A small sound classifier, trained from scratch.
Training: 4600 steps, batches of 64, held-out accuracy 96%.
Data: trained on short read English sentences (LibriTTS-R), 26041 training examples.
Rows from block 11 of a small sound classifier, named by matrix and row number. Rows with one number belong to one neuron. Each number is 128 + 24 x the weight over its row's rms, rounded and kept within 0 to 255. All counts start at 0. Numbers have three digits each. After the name is the row's rms in percent of the matrix's.
Before each neuron's rows are labels from the 100 clips, of 14976, where the neuron reaches its highest value: "loudest band" is the band of the loudest frequency at the time of the peak. Only what is clearly more common there than usual is listed. The data: short read English sentences (LibriTTS-R).
# fc1: first MLP up (model.blocks.11.ff1.fc1.weight, 1152x192), inputs 128-191
# fc2: first MLP down (model.blocks.11.ff1.fc2.weight, 192x1152, transposed), outputs 128-191

loudest band: 500 to 1000 Hz
fc1.767 094:104143152136136080112086135112129101117143152142130111133135133142150095102129143162148168095132162139126113118115137080088104111097154129106127168084130150156120087134090122157133118134144127
fc2.767 094:145140092171151136100129152160120113154110159190088136174084113128119140160173117126143161067136101089134164132107156074132123145127137115127167128133178136122173127123127127130135131129124121

loudest band: 250 to 500 Hz
fc1.479 101:116142133125111130130126135163098096088123128097130137091122174134173157159152158092105158125151118141126116106144145145165098162151137118117128122137140091107130152107122103102122141089120125
fc2.479 099:115116155128157096102127141158112125085183158099126112147143114144110096124097127178133080105143130137140136108106117130113135075155090135128141142126125133087110130134155120151133136136107120

loudest band: 500 to 1000 Hz
fc1.525 095:142132107154114129129130148148152111137117137110137116124152142102126089136107144146180128141121133153093102117125144082103101092114139122089162143117079091079137091162174133136118107141156154
fc2.525 091:120130136115154110088126124082125138155096089137119112136113094126118144140156116141143106059128129136090162122092149119162137131078141138151161154116140115156121128098098120141141128155119089

loudest band: 250 to 500 Hz
fc1.606 108:143113156109106099135174126124128109123098097134113096127129154119102073096152126113146114140114132113115163168130156147135140136162102151124092108158093146098094099100139120154128173141119101
fc2.606 115:160153097119137162131131096187126100160146070105122096102120130141133156132145161142138169174177129128095165113130152138148146128145139128124110158098142162141161151176133110103168144141151151

loudest band: 500 to 1000 Hz
fc1.228 101:137121155151142087101121143151162136114093138095150113106164137124121116166157150111136123108161105151162130126119103097093106131156148101119091133132111101118112097094110105106095101156166092
fc2.228 085:130159162094097127165099127114146128128135116121134135113139139127147165122137104116128133123157136164171145097108090101157139121111098165152122169118148131117125095149094105147120136140118167

loudest band: 250 to 500 Hz
fc1.706 105:146115105160114165119098141131128101127146137145074122093177113128107110117142128110085145085155154153129112109124074123115081129111150137160151132115100158096119118102162118185130103160098122
fc2.706 103:119087102142133137147136124160156124108153111125091096134096150172155123145127128154160142126141149106141095131125122106126117096174123113150082157114128119131120175128122134102088165134118118

loudest band: 250 to 500 Hz
fc1.630 108:160159099122123151114125131106133129113165153134139149079117134113155159112111107127094153155143158143142105078083115103141093158147133153122117136147127114163142140116139159144118109192177125
fc2.630 110:127081129126090184136127144102143155129109154151143087162141154138106126112124122141115091162098129097125142190129111142111164121180143114138147110105129161083175127098093101099121119145112136