{
  "num_classes": 2,
  "qk_norm": false,
  "residual_init": "none",
  "eps": 1e-08,
  "batch_size": 64
}
Rows from block 2 of a small sound classifier, named by matrix and row number. Rows with one number belong to one neuron. Each number is 50 + 12 x the weight over its row's rms, rounded and kept within 0 to 99. All counts start at 0. After the name is the row's rms in percent of the matrix's.
After each neuron's rows are labels from the 100 clips, of 14976, where the neuron reaches its highest value: "loudest" is the band of the loudest frequency at the time of the peak; "responds to" is what is common among them. Only what is clearly more common there than usual is listed. The data: short read English sentences (LibriTTS-R). In brackets: how many of the 100, against the usual share in percent.
# fc1: second MLP up (model.blocks.2.mlp.fc1.weight, 1152x192), inputs 78-116
# fc2: second MLP down (model.blocks.2.mlp.fc2.weight, 192x1152, transposed), outputs 78-116

fc1.249 105:36 29 52 55 57 35 36 57 64 35 22 56 48 55 38 56 56 43 55 51 19 60 60 35 43 65 52 47 36 61 72 62 42 39 62 52 54 63 39
fc2.249 096:29 37 53 46 35 72 36 62 30 59 47 59 54 51 31 33 61 57 69 52 47 38 19 57 40 57 55 46 53 18 59 39 58 58 41 55 47 45 52
loudest: 250 to 500 Hz (29 vs 12.2)
responds to: voice: male (96 vs 46.4)

fc1.393 097:44 50 66 61 42 55 35 61 53 66 31 75 48 55 51 57 43 49 57 53 61 32 40 71 59 45 54 49 63 56 61 33 50 37 42 57 44 34 70
fc2.393 095:50 46 62 57 39 59 81 68 63 59 57 57 71 62 57 17 53 62 34 58 50 65 52 54 49 58 54 49 55 54 62 70 61 57 51 37 36 55 43
loudest: 250 to 500 Hz (35 vs 12.2)
responds to: voice: male (96 vs 46.4)

fc1.343 108:47 48 65 65 65 44 42 44 51 63 47 51 55 48 62 54 43 28 60 28 49 45 53 51 31 47 40 58 31 49 28 39 62 46 49 45 41 46 58
fc2.343 113:46 46 71 33 39 54 31 46 60 50 50 46 44 84 45 51 67 40 51 51 44 65 62 64 29 54 41 59 58 71 44 43 61 35 37 30 38 30 33
loudest: 500 to 1000 Hz (28 vs 5.8)
responds to: voice: male (99 vs 46.4)

fc1.142 107:71 61 40 60 37 68 40 64 54 50 60 53 26 33 50 39 40 49 78 40 38 46 48 66 57 40 72 54 59 49 43 51 24 33 46 45 54 59 70
fc2.142 108:44 61 55 53 47 60 42 38 33 64 68 67 40 45 38 53 57 51 68 68 44 56 58 56 47 56 56 51 67 43 66 36 75 44 54 55 59 52 36
loudest: 4000 to 8000 Hz (37 vs 4.3)
responds to: voice: male (97 vs 46.4)

fc1.238 102:64 47 36 50 58 71 50 71 59 56 50 36 66 26 46 35 30 30 71 62 45 51 28 25 37 65 59 45 56 26 61 37 60 51 59 50 70 55 73
fc2.238 098:34 44 54 45 61 40 41 47 35 52 45 58 38 59 35 34 42 65 51 85 55 47 62 38 27 55 53 64 31 65 59 65 14 54 68 50 50 54 47
loudest: 250 to 500 Hz (31 vs 12.2)
responds to: voice: male (84 vs 46.4)

fc1.401 084:78 54 41 42 52 55 41 57 44 47 53 52 68 55 64 59 70 51 66 54 67 55 42 55 50 54 58 43 66 46 29 62 44 31 48 43 62 39 46
fc2.401 075:41 66 41 21 52 57 40 40 57 49 58 36 60 37 35 32 61 42 55 55 42 69 69 49 42 47 42 57 45 25 54 56 37 47 69 39 54 53 34
loudest: 250 to 500 Hz (31 vs 12.2)
responds to: voice: male (98 vs 46.4)

fc1.714 115:45 51 56 57 55 80 55 45 49 40 47 63 66 35 50 54 31 40 56 44 79 50 59 63 16 45 36 49 68 35 39 47 49 50 39 40 46 37 60
fc2.714 109:61 47 40 53 46 42 79 42 58 48 60 57 44 50 54 33 52 37 50 35 34 30 31 21 57 36 52 56 44 40 66 47 56 48 53 49 70 54 56
loudest: 500 to 1000 Hz (30 vs 5.8)
responds to: voice: male (78 vs 46.4)

fc1.483 082:43 31 56 31 41 52 57 51 48 41 37 54 35 41 44 59 36 68 59 46 52 54 50 56 69 53 25 47 41 35 44 55 37 50 39 32 47 47 46
fc2.483 076:48 46 59 50 36 65 60 34 58 64 56 56 59 54 58 54 61 49 45 63 46 63 62 57 51 41 39 52 29 50 50 78 58 72 54 57 50 51 59
loudest: 250 to 500 Hz (35 vs 12.2); 500 to 1000 Hz (25 vs 5.8)
responds to: voice: male (88 vs 46.4)

fc1.711 095:53 59 45 59 29 62 49 51 50 70 49 31 60 54 62 51 52 51 64 62 34 41 51 68 49 61 64 49 63 37 47 57 48 21 68 31 31 34 60
fc2.711 088:49 42 36 34 59 56 52 52 38 51 51 51 34 54 75 39 58 32 52 50 77 64 61 50 39 41 42 47 37 25 31 45 64 55 43 49 49 63 64
loudest: 2000 to 4000 Hz (31 vs 1.9)
responds to: voice: male (99 vs 46.4)

fc1.665 107:50 48 36 40 66 64 63 56 56 38 70 48 35 46 55 49 47 38 74 52 56 46 49 68 41 66 47 53 76 50 51 37 41 62 70 60 49 57 55
fc2.665 089:28 30 35 57 47 59 43 38 43 33 57 51 49 58 52 51 37 70 49 52 71 41 36 43 35 61 39 35 62 67 32 38 52 43 50 58 29 58 60
loudest: 250 to 500 Hz (31 vs 12.2)
responds to: voice: male (100 vs 46.4)

fc1.327 103:49 69 50 45 55 49 47 53 44 28 64 50 52 56 57 60 47 73 45 30 25 47 54 53 34 39 42 40 61 52 42 35 64 33 73 41 58 44 43
fc2.327 095:70 56 52 53 47 32 47 65 54 74 37 46 42 58 46 61 58 44 54 61 52 31 29 53 72 65 44 41 62 56 52 49 57 43 43 50 46 47 56
loudest: 250 to 500 Hz (30 vs 12.2)
responds to: voice: male (85 vs 46.4)

fc1.115 111:65 59 60 53 35 72 54 49 64 38 64 44 56 34 34 54 18 23 52 39 38 50 50 60 44 40 56 46 52 38 46 37 53 58 66 60 38 44 34
fc2.115 098:63 51 41 53 35 55 33 63 53 67 53 63 35 41 60 55 52 36 45 49 63 53 68 31 51 50 61 30 56 48 47 59 54 52 44 41 37 38 41
loudest: 250 to 500 Hz (29 vs 12.2); 500 to 1000 Hz (26 vs 5.8)
responds to: voice: male (76 vs 46.4)

fc1.485 105:41 46 51 30 57 58 42 28 38 53 46 25 47 34 53 71 57 29 33 36 38 41 58 49 59 39 59 40 58 32 49 64 61 72 40 52 49 66 48
fc2.485 123:44 53 58 51 34 58 48 57 35 72 57 47 46 36 19 52 41 58 43 30 52 25 51 30 46 67 37 53 28 43 40 71 16 44 48 49 52 46 46
loudest: 250 to 500 Hz (34 vs 12.2)
responds to: voice: male (95 vs 46.4)

fc1.335 117:58 33 61 54 45 51 35 64 30 56 43 43 39 74 70 34 46 54 46 43 47 37 36 50 54 37 62 65 49 49 70 60 35 83 46 67 51 44 41
fc2.335 128:62 50 50 64 71 53 45 49 36 55 49 58 54 32 37 38 48 37 44 36 65 42 53 77 62 50 71 75 27 77 36 58 50 56 64 23 59 62 57
loudest: 250 to 500 Hz (31 vs 12.2)
responds to: voice: male (89 vs 46.4)

fc1.317 107:49 61 62 37 39 55 35 48 55 31 60 64 63 55 48 60 46 62 61 29 40 31 63 28 32 23 47 47 31 48 64 55 50 55 61 54 50 40 28
fc2.317 108:28 48 46 48 49 64 47 62 59 40 49 39 72 76 49 50 55 59 41 38 58 41 63 71 58 53 54 28 49 56 37 43 66 31 36 51 37 44 50
loudest: 250 to 500 Hz (32 vs 12.2); 500 to 1000 Hz (29 vs 5.8)
responds to: voice: male (78 vs 46.4)

fc1.286 100:44 44 51 59 36 56 60 58 55 49 65 42 43 60 23 47 57 32 54 64 37 62 59 53 51 57 60 29 58 54 53 61 27 57 42 63 78 38 61
fc2.286 114:47 74 51 56 61 80 52 50 51 61 41 65 59 23 59 41 33 57 44 36 60 45 40 62 53 35 53 47 46 48 44 39 60 34 48 65 33 51 56
loudest: 250 to 500 Hz (31 vs 12.2)
responds to: voice: male (91 vs 46.4)

fc1.11 102:43 56 47 40 64 37 34 47 45 48 51 52 43 51 67 44 56 37 52 60 65 59 59 47 35 50 52 33 50 70 54 48 42 49 56 29 44 68 35
fc2.11 098:27 42 56 50 60 23 51 37 57 40 71 55 33 78 50 52 47 32 44 62 37 34 68 36 48 50 50 69 50 68 47 69 66 42 61 53 39 45 66
loudest: 4000 to 8000 Hz (29 vs 4.3)
responds to: voice: male (98 vs 46.4)

fc1.718 113:58 51 44 36 54 49 69 36 49 36 38 73 67 56 41 58 29 61 37 41 43 54 48 71 52 53 51 52 53 36 39 23 47 68 50 61 72 40 64
fc2.718 115:63 51 61 66 61 54 60 57 39 53 45 59 63 45 27 35 51 73 53 67 67 57 37 34 42 34 57 47 53 33 48 74 54 33 39 68 44 45 58
loudest: 500 to 1000 Hz (28 vs 5.8)
responds to: voice: male (83 vs 46.4)

fc1.320 110:64 41 29 41 63 31 29 51 53 46 33 50 53 60 31 73 48 54 44 32 49 49 55 28 48 51 40 50 75 48 26 48 54 61 45 45 53 42 67
fc2.320 109:56 45 67 58 39 51 39 52 40 46 44 57 33 31 44 50 47 27 51 62 56 47 48 35 33 45 61 53 56 41 34 75 46 35 43 26 48 48 43
loudest: 500 to 1000 Hz (33 vs 5.8)
responds to: voice: male (95 vs 46.4)

fc1.22 117:32 61 61 59 41 70 34 38 61 53 42 53 54 68 39 55 28 42 63 74 40 56 60 77 54 63 39 44 72 51 42 56 48 59 55 51 51 53 58
fc2.22 120:51 79 34 57 66 56 43 52 61 63 40 53 24 51 48 55 58 57 39 76 45 39 51 62 35 53 49 33 37 46 49 50 62 34 51 56 59 49 55
loudest: 250 to 500 Hz (36 vs 12.2)
responds to: voice: male (96 vs 46.4)

fc1.765 099:47 44 47 35 55 59 26 47 25 68 64 29 50 27 30 57 26 33 35 54 33 71 61 59 25 33 59 46 42 58 45 53 49 52 46 57 47 46 73
fc2.765 104:57 33 67 53 51 53 56 70 59 62 41 55 46 37 65 34 76 66 48 62 58 40 42 43 41 33 49 64 44 49 40 56 37 50 52 68 44 45 44
loudest: 250 to 500 Hz (37 vs 12.2)
responds to: voice: male (92 vs 46.4)

fc1.107 102:55 63 42 53 60 35 35 39 48 59 54 31 42 42 56 59 39 35 67 54 66 49 51 32 69 38 40 58 31 49 32 57 31 53 52 56 31 61 70
fc2.107 114:40 53 52 54 50 62 70 55 39 51 52 60 17 56 42 48 79 46 44 60 30 68 66 52 41 50 70 47 69 49 46 63 47 44 50 62 43 58 48
loudest: 250 to 500 Hz (35 vs 12.2); 500 to 1000 Hz (29 vs 5.8)
responds to: voice: male (94 vs 46.4)

fc1.28 098:39 58 52 63 32 41 52 51 55 45 40 55 70 55 39 33 62 63 35 45 47 46 50 40 31 49 75 40 43 43 38 49 57 61 56 41 62 37 39
fc2.28 093:56 53 60 42 60 26 41 57 55 41 38 45 58 39 43 48 53 67 50 39 45 37 63 65 60 50 55 79 51 34 58 59 43 48 46 29 63 46 49
loudest: 2000 to 4000 Hz (26 vs 1.9)
responds to: voice: male (95 vs 46.4)

fc1.549 093:55 39 33 38 45 61 72 37 46 67 60 53 38 45 51 55 45 41 43 40 52 56 76 34 60 65 53 43 42 45 37 44 59 62 40 35 61 65 26
fc2.549 086:61 47 50 38 15 55 54 36 60 58 48 41 75 57 66 40 39 40 42 54 30 57 25 30 45 46 43 30 64 13 49 49 48 38 48 67 58 53 60
loudest: 250 to 500 Hz (40 vs 12.2)
responds to: voice: female (85 vs 53.6)

fc1.699 105:30 31 41 52 59 64 50 59 53 62 57 52 53 42 47 52 28 28 57 40 52 52 37 40 41 51 54 57 44 70 43 66 56 46 70 58 48 74 52
fc2.699 096:43 44 58 56 55 53 65 64 57 31 56 29 47 64 56 46 55 41 46 51 56 39 55 53 48 47 36 73 54 53 36 73 54 63 57 49 65 39 52
loudest: 4000 to 8000 Hz (31 vs 4.3)
responds to: voice: male (89 vs 46.4)

fc1.538 093:51 69 56 55 55 38 60 87 28 52 36 66 37 44 47 34 38 65 51 55 60 38 32 37 44 33 61 51 41 37 65 49 59 65 35 49 74 50 63
fc2.538 097:70 39 48 51 41 65 67 42 59 38 33 65 58 43 53 62 38 54 72 46 66 60 62 46 73 48 57 61 55 40 63 39 52 51 67 61 36 49 45
loudest: 250 to 500 Hz (47 vs 12.2)
responds to: voice: female (100 vs 53.6)

fc1.373 102:48 38 38 31 59 58 57 30 41 26 41 29 39 43 34 43 57 52 34 56 49 51 70 50 37 38 47 59 32 44 40 62 53 45 43 45 38 62 30
fc2.373 098:58 82 51 44 53 48 59 61 60 53 49 43 75 53 58 38 52 52 45 49 43 53 31 50 47 31 60 47 55 38 43 59 46 54 59 71 42 60 57
loudest: 250 to 500 Hz (31 vs 12.2)
responds to: voice: male (80 vs 46.4)

fc1.626 089:49 33 52 53 36 58 60 38 56 63 52 58 33 37 74 70 43 43 59 34 52 47 57 68 42 65 38 45 57 36 72 45 72 52 56 42 54 64 68
fc2.626 079:56 46 47 44 70 54 17 44 32 69 60 41 26 43 17 21 64 49 71 58 49 49 49 60 45 49 71 50 45 56 40 52 69 51 56 56 62 51 52
loudest: 4000 to 8000 Hz (38 vs 4.3)
responds to: voice: male (98 vs 46.4)

fc1.295 093:65 34 49 49 44 56 53 46 51 46 47 33 70 34 45 50 59 57 49 48 64 57 60 50 50 35 41 41 42 69 56 57 53 42 41 55 42 50 75
fc2.295 091:65 46 59 50 37 52 61 64 51 41 59 50 51 69 24 30 41 53 55 49 46 51 50 55 43 15 41 57 38 42 42 51 46 58 48 51 57 42 28
loudest: 250 to 500 Hz (30 vs 12.2)
responds to: voice: male (98 vs 46.4)

fc1.273 102:45 56 61 71 47 47 30 32 36 74 60 53 51 47 35 38 71 71 61 55 62 50 42 35 50 54 43 50 56 44 51 63 74 40 56 58 60 70 71
fc2.273 108:37 57 69 54 56 45 75 51 53 67 29 22 34 32 75 49 17 34 47 56 33 49 50 41 39 57 54 57 64 66 65 47 51 51 59 38 72 51 48
loudest: 500 to 1000 Hz (26 vs 5.8)
responds to: voice: male (95 vs 46.4)

fc1.137 099:34 60 44 32 25 32 54 31 57 51 65 53 52 51 49 52 58 42 48 43 32 65 60 50 57 48 34 28 57 45 60 57 57 54 29 64 58 55 48
fc2.137 096:47 65 41 51 41 48 53 67 55 55 56 59 26 70 55 71 69 44 36 48 54 37 61 48 42 60 68 51 39 46 39 42 45 65 46 65 38 57 44
loudest: 250 to 500 Hz (32 vs 12.2)
responds to: voice: male (96 vs 46.4)

fc1.420 089:29 62 33 73 50 73 43 40 43 42 39 63 63 55 40 59 50 42 55 49 56 50 50 34 67 44 43 49 66 70 58 44 48 42 32 46 44 55 35
fc2.420 092:61 51 54 45 37 39 40 62 56 66 49 35 41 82 70 51 48 47 44 39 40 42 42 42 54 24 37 56 47 64 41 34 55 45 54 36 61 55 68
loudest: 250 to 500 Hz (30 vs 12.2)
responds to: voice: male (99 vs 46.4)

fc1.47 091:47 43 66 31 51 26 38 43 55 63 50 75 61 59 41 34 73 60 47 59 62 53 27 49 34 51 37 49 76 41 58 49 36 37 48 53 50 38 38
fc2.47 092:28 49 46 44 44 72 92 45 52 55 60 48 48 37 66 39 62 54 63 35 47 53 68 66 57 72 43 46 45 46 48 51 47 52 69 32 42 64 32
loudest: 500 to 1000 Hz (36 vs 5.8)
responds to: voice: male (99 vs 46.4)

fc1.73 106:46 59 58 46 46 34 40 34 69 53 36 76 48 51 49 48 32 48 73 40 35 43 60 49 46 38 49 66 46 61 58 31 30 47 50 47 57 47 69
fc2.73 096:27 64 35 51 49 32 85 50 60 51 43 57 56 75 49 56 42 53 54 63 51 61 73 53 53 60 34 56 58 53 47 51 46 67 52 43 47 42 50
loudest: 250 to 500 Hz (30 vs 12.2)
responds to: voice: male (100 vs 46.4)

fc1.668 091:60 55 48 44 27 53 39 37 63 39 78 34 26 52 41 51 34 41 52 42 60 54 61 52 52 45 41 48 52 47 42 49 52 38 48 44 36 59 50
fc2.668 103:53 74 48 28 45 46 53 61 66 35 67 63 62 54 39 58 55 44 47 66 69 62 36 51 23 53 62 36 62 34 26 58 64 49 42 43 44 59 61
loudest: 500 to 1000 Hz (25 vs 5.8)
responds to: voice: male (86 vs 46.4)

fc1.38 093:46 46 80 53 57 38 44 54 59 63 57 57 49 46 55 30 54 52 55 66 55 62 65 56 55 57 53 30 59 53 49 72 58 56 47 55 37 68 55
fc2.38 092:29 65 47 52 52 58 74 48 53 35 52 41 33 19 61 58 34 33 45 50 59 26 58 60 40 26 64 48 54 71 43 47 41 31 46 38 53 35 31
loudest: 4000 to 8000 Hz (33 vs 4.3)
responds to: voice: male (80 vs 46.4)

fc1.467 110:79 40 55 43 36 38 32 50 52 57 56 48 30 67 35 43 33 49 47 45 50 47 46 39 64 55 54 66 39 27 47 64 50 80 41 40 40 48 40
fc2.467 112:65 46 64 56 39 45 54 50 53 65 41 32 88 49 44 41 38 46 51 37 61 35 47 27 48 66 63 58 53 21 37 53 51 68 65 49 69 71 54
loudest: 500 to 1000 Hz (26 vs 5.8)
responds to: voice: male (78 vs 46.4)

fc1.650 111:35 41 62 37 36 49 46 35 61 46 49 52 45 52 73 56 30 29 59 50 40 40 43 59 46 38 39 48 50 70 64 69 45 55 44 58 46 45 56
fc2.650 115:48 73 58 43 69 58 60 46 45 49 52 56 45 39 49 38 72 27 38 44 66 48 59 44 47 59 54 29 55 44 36 59 78 46 60 65 57 50 53
loudest: 4000 to 8000 Hz (27 vs 4.3)
responds to: voice: male (72 vs 46.4)