config.toml
spec_augment = false
drop_path = 0.15
subsampling = 4
loss = "cross_entropy"
beta2 = 0.99
max_precond_dim = 1536
Rows from block 2 of a small sound classifier, named by matrix and row number. Rows with one number belong to one neuron. Each number is 500 + 40 x the weight over its row's rms, rounded and kept within 0 to 999. All counts start at 0. Numbers have three digits each. After the name is the row's rms in percent of the matrix's.
After each neuron's rows are labels from the 100 clips, of 14976, where the neuron reaches its highest value: "responds to" is what is common among them. Only what is clearly more common there than usual is listed. The data: short read English sentences (LibriTTS-R). In brackets: how many of the 100, against the usual share in percent.
# fc1: second MLP up (model.blocks.2.mlp.fc1.weight, 1152x192), inputs 117-155
# fc2: second MLP down (model.blocks.2.mlp.fc2.weight, 192x1152, transposed), outputs 117-155

fc1.723 095:476469501510540485521521485554557516552544571503561466443518534523551505473447558469509466495515496500451559470538499
fc2.723 094:452477480565485471516545508455542444528465421527482565605523474541492499521573524502521511461461506486547596422540513
responds to: voice: male (90 vs 46.4)

fc1.478 109:542514522530487469559458431565462433490501486527501492426539565578526461457478450487476512531537449560486392470521442
fc2.478 105:478473457518563422499481522531450478474434459517544517498499532512458497452520542516533483541483493483498507464547492
responds to: voice: female (94 vs 53.6)

fc1.287 103:460528522521420529462489471503498509535501529441452475476493436475478528413526444503499489492520555484483545483546473
fc2.287 107:516436539512478592565503451510461504500463421453550533476524493524497548533507538483493474501517477447536495548456477
responds to: voice: male (89 vs 46.4)

fc1.249 105:554476476500563522554467461519485485484465464524423445507495493466480531557569522562450524552441519495533478451535550
fc2.249 096:450445511468437555474527522479503484443455544424472518429513441482524562444472501486525464474506519515457566473506571
responds to: voice: male (96 vs 46.4)

fc1.410 107:532531553438486417465456480492531548506547485432465467493475484474471501461483450459476474529593466516493481500453449
fc2.410 108:515464457531542473541607465516454524439473475491511483465490543483481496392487557509506448462540455546526532476561506
responds to: voice: male (98 vs 46.4)

fc1.252 103:451445449467421472463465511548548485466567487514470486554512554471560426437533461524460583505445555507484457487504521
fc2.252 106:441519465528472463510566555482494459513536571590545429569491505495498475516490518570571465448534569527496561469466454
responds to: voice: male (93 vs 46.4)

fc1.378 083:524468478493508472538398454494505464475456468530497508517485429502467500535474543500542552525509559432491522520467452
fc2.378 088:558485498478494519514569511518487488430439466492488506513561535529429551494453385452516498475457491488472493515490498
responds to: voice: male (88 vs 46.4)

fc1.83 086:456533487513581493551553568534526524494481481475543435472414592471477504417403504446547532527573426502475534477536552
fc2.83 082:472498489451440483490498448409475552577495562537535608558528507484573505450456483498468507525483548497543472533511489
responds to: voice: male (93 vs 46.4)

fc1.103 085:470521555488500467564543503553522472499492473509507451467500521559493465535463451417500512487491452471543515570418444
fc2.103 084:521528562479489563463565470469473498548429582471428460501451520505562499451473477546530467482492529434468552480499519
responds to: voice: male (81 vs 46.4)

fc1.179 089:559496486453487549497493541507556456499417510509454472422509559480474465488597481475541495527450461481444492509518481
fc2.179 097:506452470540402491500496617534527485489518540514570508535515497525477450507461542580465546487523518542485540451502448
responds to: voice: male (90 vs 46.4)

fc1.360 089:428523540550470441553474526491479510470477525496537516433499431487536563534488517440470509488487479538490589503442581
fc2.360 086:533518567535476504501522505554527548500448542545497502488467520499498525518485423536511470445449438489549476528419487
responds to: voice: male (85 vs 46.4)

fc1.749 088:462533446534579495501493502560475538493496381558510460503499497444442546565474467411466538484443487459462583491533426
fc2.749 090:456437489455414406456548530526464559574434503482464500475511552547455518486454570507539452517503533523566479559502469
responds to: voice: female (92 vs 53.6)

fc1.719 105:470504562573487497519504489558508509560502535407513468551466482469490577478518449516471427478539530472448529492441421
fc2.719 100:513567459508490531499500534488492510527485413501514558445535446477472447412455461538520534446520424526564466433539551
responds to: voice: male (96 vs 46.4)

fc1.545 104:492481539514552554516489479509499574464532454514465546465509482506456581526455482507537510485523471486507440526551453
fc2.545 104:496560540538511568489446537509481466488484526480468468499490426531505442545582464467479559458487477481500485560504499
responds to: voice: male (97 vs 46.4)

fc1.504 098:577547563480466539445467448547578544584486483509512537538541475484468449494482524501539536542503485502582505551571501
fc2.504 106:518478447543503485493498545503522461408531541539528547581513527466537530481524586524550492567504491475450510402485505
responds to: voice: female (87 vs 53.6)

fc1.40 103:546487420539467482563494488512489464539497489488510545567558506445489542514493485523521524496496537490534505569493509
fc2.40 099:602478507562527426498408497512491554534499509520566544455459463536401499500504455460533514512441490511543441506472506
responds to: voice: male (87 vs 46.4)

fc1.574 089:530550457478555515516516451488494416456481402418487554455558456455472489507494559484498466499479532419532478505534456
fc2.574 090:535480540451498485510518577519495551528532551497508517550493505562542453537553520490483445495529502565535478468556551
responds to: voice: female (98 vs 53.6)

fc1.633 085:556442491513494477522546530510555451534468481478456469378473472497467478488513459540533575518489519541462547473451528
fc2.633 079:527513485509557538575484476518528476500470526505504540428439539423535459519472491520529512522517499515434490501513457
responds to: voice: male (96 vs 46.4)

fc1.460 088:461537475484501488532485432461494509485484534506461510608536520523513451431521518435522506507483484564539475494453482
fc2.460 099:536477565459534459478552454464498558506512500486416536514426463457502476495468489511430500439515486498500560527519487
responds to: voice: male (100 vs 46.4)

fc1.300 090:454534534445546470499442555501490464551480413444508491493502545572507451514425531458502495516393451510522441557428530
fc2.300 101:549527473521462485532510453483513504496558502521536558532487504499515559508525552547522477509500485465440597481529490
responds to: voice: female (98 vs 53.6)

fc1.549 093:515513522457447507499526494517529490478543500518533531471469544581489548485498515537463539496478583495541421496535465
fc2.549 086:462556503462464469480477472431454524537504523540472436473511553524546536552517518467527516461481462438529533427493509
responds to: voice: female (85 vs 53.6)

fc1.503 096:522444498477520471410545522500494518474480507519507440493507541537467502494444479518467464540510533514489446450542474
fc2.503 090:520492484531547480528527498559563544426485537477462507483506499523545538486457499393460492458543493456439465520523477
responds to: voice: male (91 vs 46.4)

fc1.280 105:433446483499478485507492488525462469524506502457541520552535506427492536404495539504456467545504491456532448465507558
fc2.280 090:483504534570444533499445496436442473455506530515388509540541501578533465499534521483501528509429553509503515472429522
responds to: voice: male (91 vs 46.4)

fc1.712 101:532487401505441476474494540540583517537518518526464434465493559516535496469493484481438558514492588510483494441491525
fc2.712 099:528537446596521402501494576491506531495451512460544518420492589579442487527461512551479532503551522481472494523525433
responds to: voice: male (96 vs 46.4)

fc1.379 096:533467476608484502479448476451547555508496490538515455548520560558483454432473493487466516446492530482444507514526513
fc2.379 102:574455511528520548562524502476584572532506524507531583447426462501464517543556502425560498493507452487524487500494451
responds to: voice: male (82 vs 46.4)

fc1.754 103:471503517437488522495477528488560490488411496564472469523536477473537467471535549482496462512483474489502471471493467
fc2.754 113:531547479599557473524499561538468473473562494498534475464480460531573502517478439467497432506489515550518471519534463
responds to: voice: male (99 vs 46.4)

fc1.538 093:467549487541466494484517558517519493454429471542497499597512580479541462543473478525509510485552531485514478425485434
fc2.538 097:546463505494528488514542528509459527626498459527507434467548509512483512533572588525544558485536517514492526479543563
responds to: voice: female (100 vs 53.6)

fc1.405 104:514478559502458501534532466523457520449521473569442517504505530571592541480471523520472469485550520535417439576456485
fc2.405 092:570464485449545454519470484491412398528519546507500501535491576473466495578478496514474482424480517483555540493563462
responds to: voice: female (98 vs 53.6)

fc1.349 099:389512449568493515470453411467418467515506500535512486475463486521564411499487489447475509439431476477518524551537508
fc2.349 100:454484514547511484541431585504509457550491475501506497497575450512527580521499511526514449520467507514514468523543503
responds to: voice: male (94 vs 46.4)

fc1.180 098:437496532482503566528485496495507434495572540560502440542535457557481448521512453425490478507552509408427487498530459
fc2.180 091:571480549467493435520559528473478516488434510455469506465449475462546460501414521456513538485508557500475506536502563
responds to: voice: male (94 vs 46.4)

fc1.708 093:502464464546487485464564488547455545426442452492467462505506485582509460499440478505481494507498532534532521463497502
fc2.708 093:423420474546524524481533524422477469503536535548466552495490462518485439506480496489542559442451571477530539455477492
responds to: voice: male (84 vs 46.4)

fc1.463 093:487465560525440439450532503496472515481521523483536461459573490510539461483540531494482513471578534519525434480475510
fc2.463 104:464503527495460514577503580504489492516436443523502419465500501515468505464512497470501449450469504473555492487571486
responds to: voice: male (72 vs 46.4)

fc1.709 088:458580503505452528461437469535519494492419565535489505530444485480458515535481514461476508471458523455422500473485519
fc2.709 091:486459541473498518415581478464522552454510466499527520530534554512502470490563518512522498544520566432521441516515525
responds to: voice: male (75 vs 46.4)

fc1.673 100:525463618544477479469533524520525540576450477516472523468498568570481541496493426513463495479447537500459500505540430
fc2.673 097:531601496435537488525455514512530543502503454485519476516475519541590520524537563476488470461491508476540494487469467
responds to: voice: female (100 vs 53.6)

fc1.741 096:435464499505455463474413502578437477509503582466518490512476449518490499595528544487470478517388449542509476470498443
fc2.741 094:465438490525495584461486504524473530492481532480502538498514543485537485498516478418507518534565510489481539576510492
responds to: voice: male (97 vs 46.4)

fc1.197 099:467498545518480466446479469445455476547468501495537450509526532481523506455498463571506487609493529493463490510524500
fc2.197 098:505480530486489481513392448461500530525554515485485504456548463562492476549576440469525486465445416556577554489518533
responds to: voice: male (82 vs 46.4)

fc1.567 094:519571487562506535435492505506465545550479434509521464539546536530471541548449473544571521481495488505473445460549538
fc2.567 095:595540455435476529496444556551479455482517492472527466541487498572531484493408494410544539539496543434553471565527515
responds to: voice: female (97 vs 53.6)

fc1.490 091:455642476414510439501478465510549480506521494486436545545477521574558521426446465514447586502565451491497486515466480
fc2.490 094:492453516508520504515524479478471463516519431585449572499558488524474506478513492500560533484476508412432478504508415
responds to: voice: male (79 vs 46.4)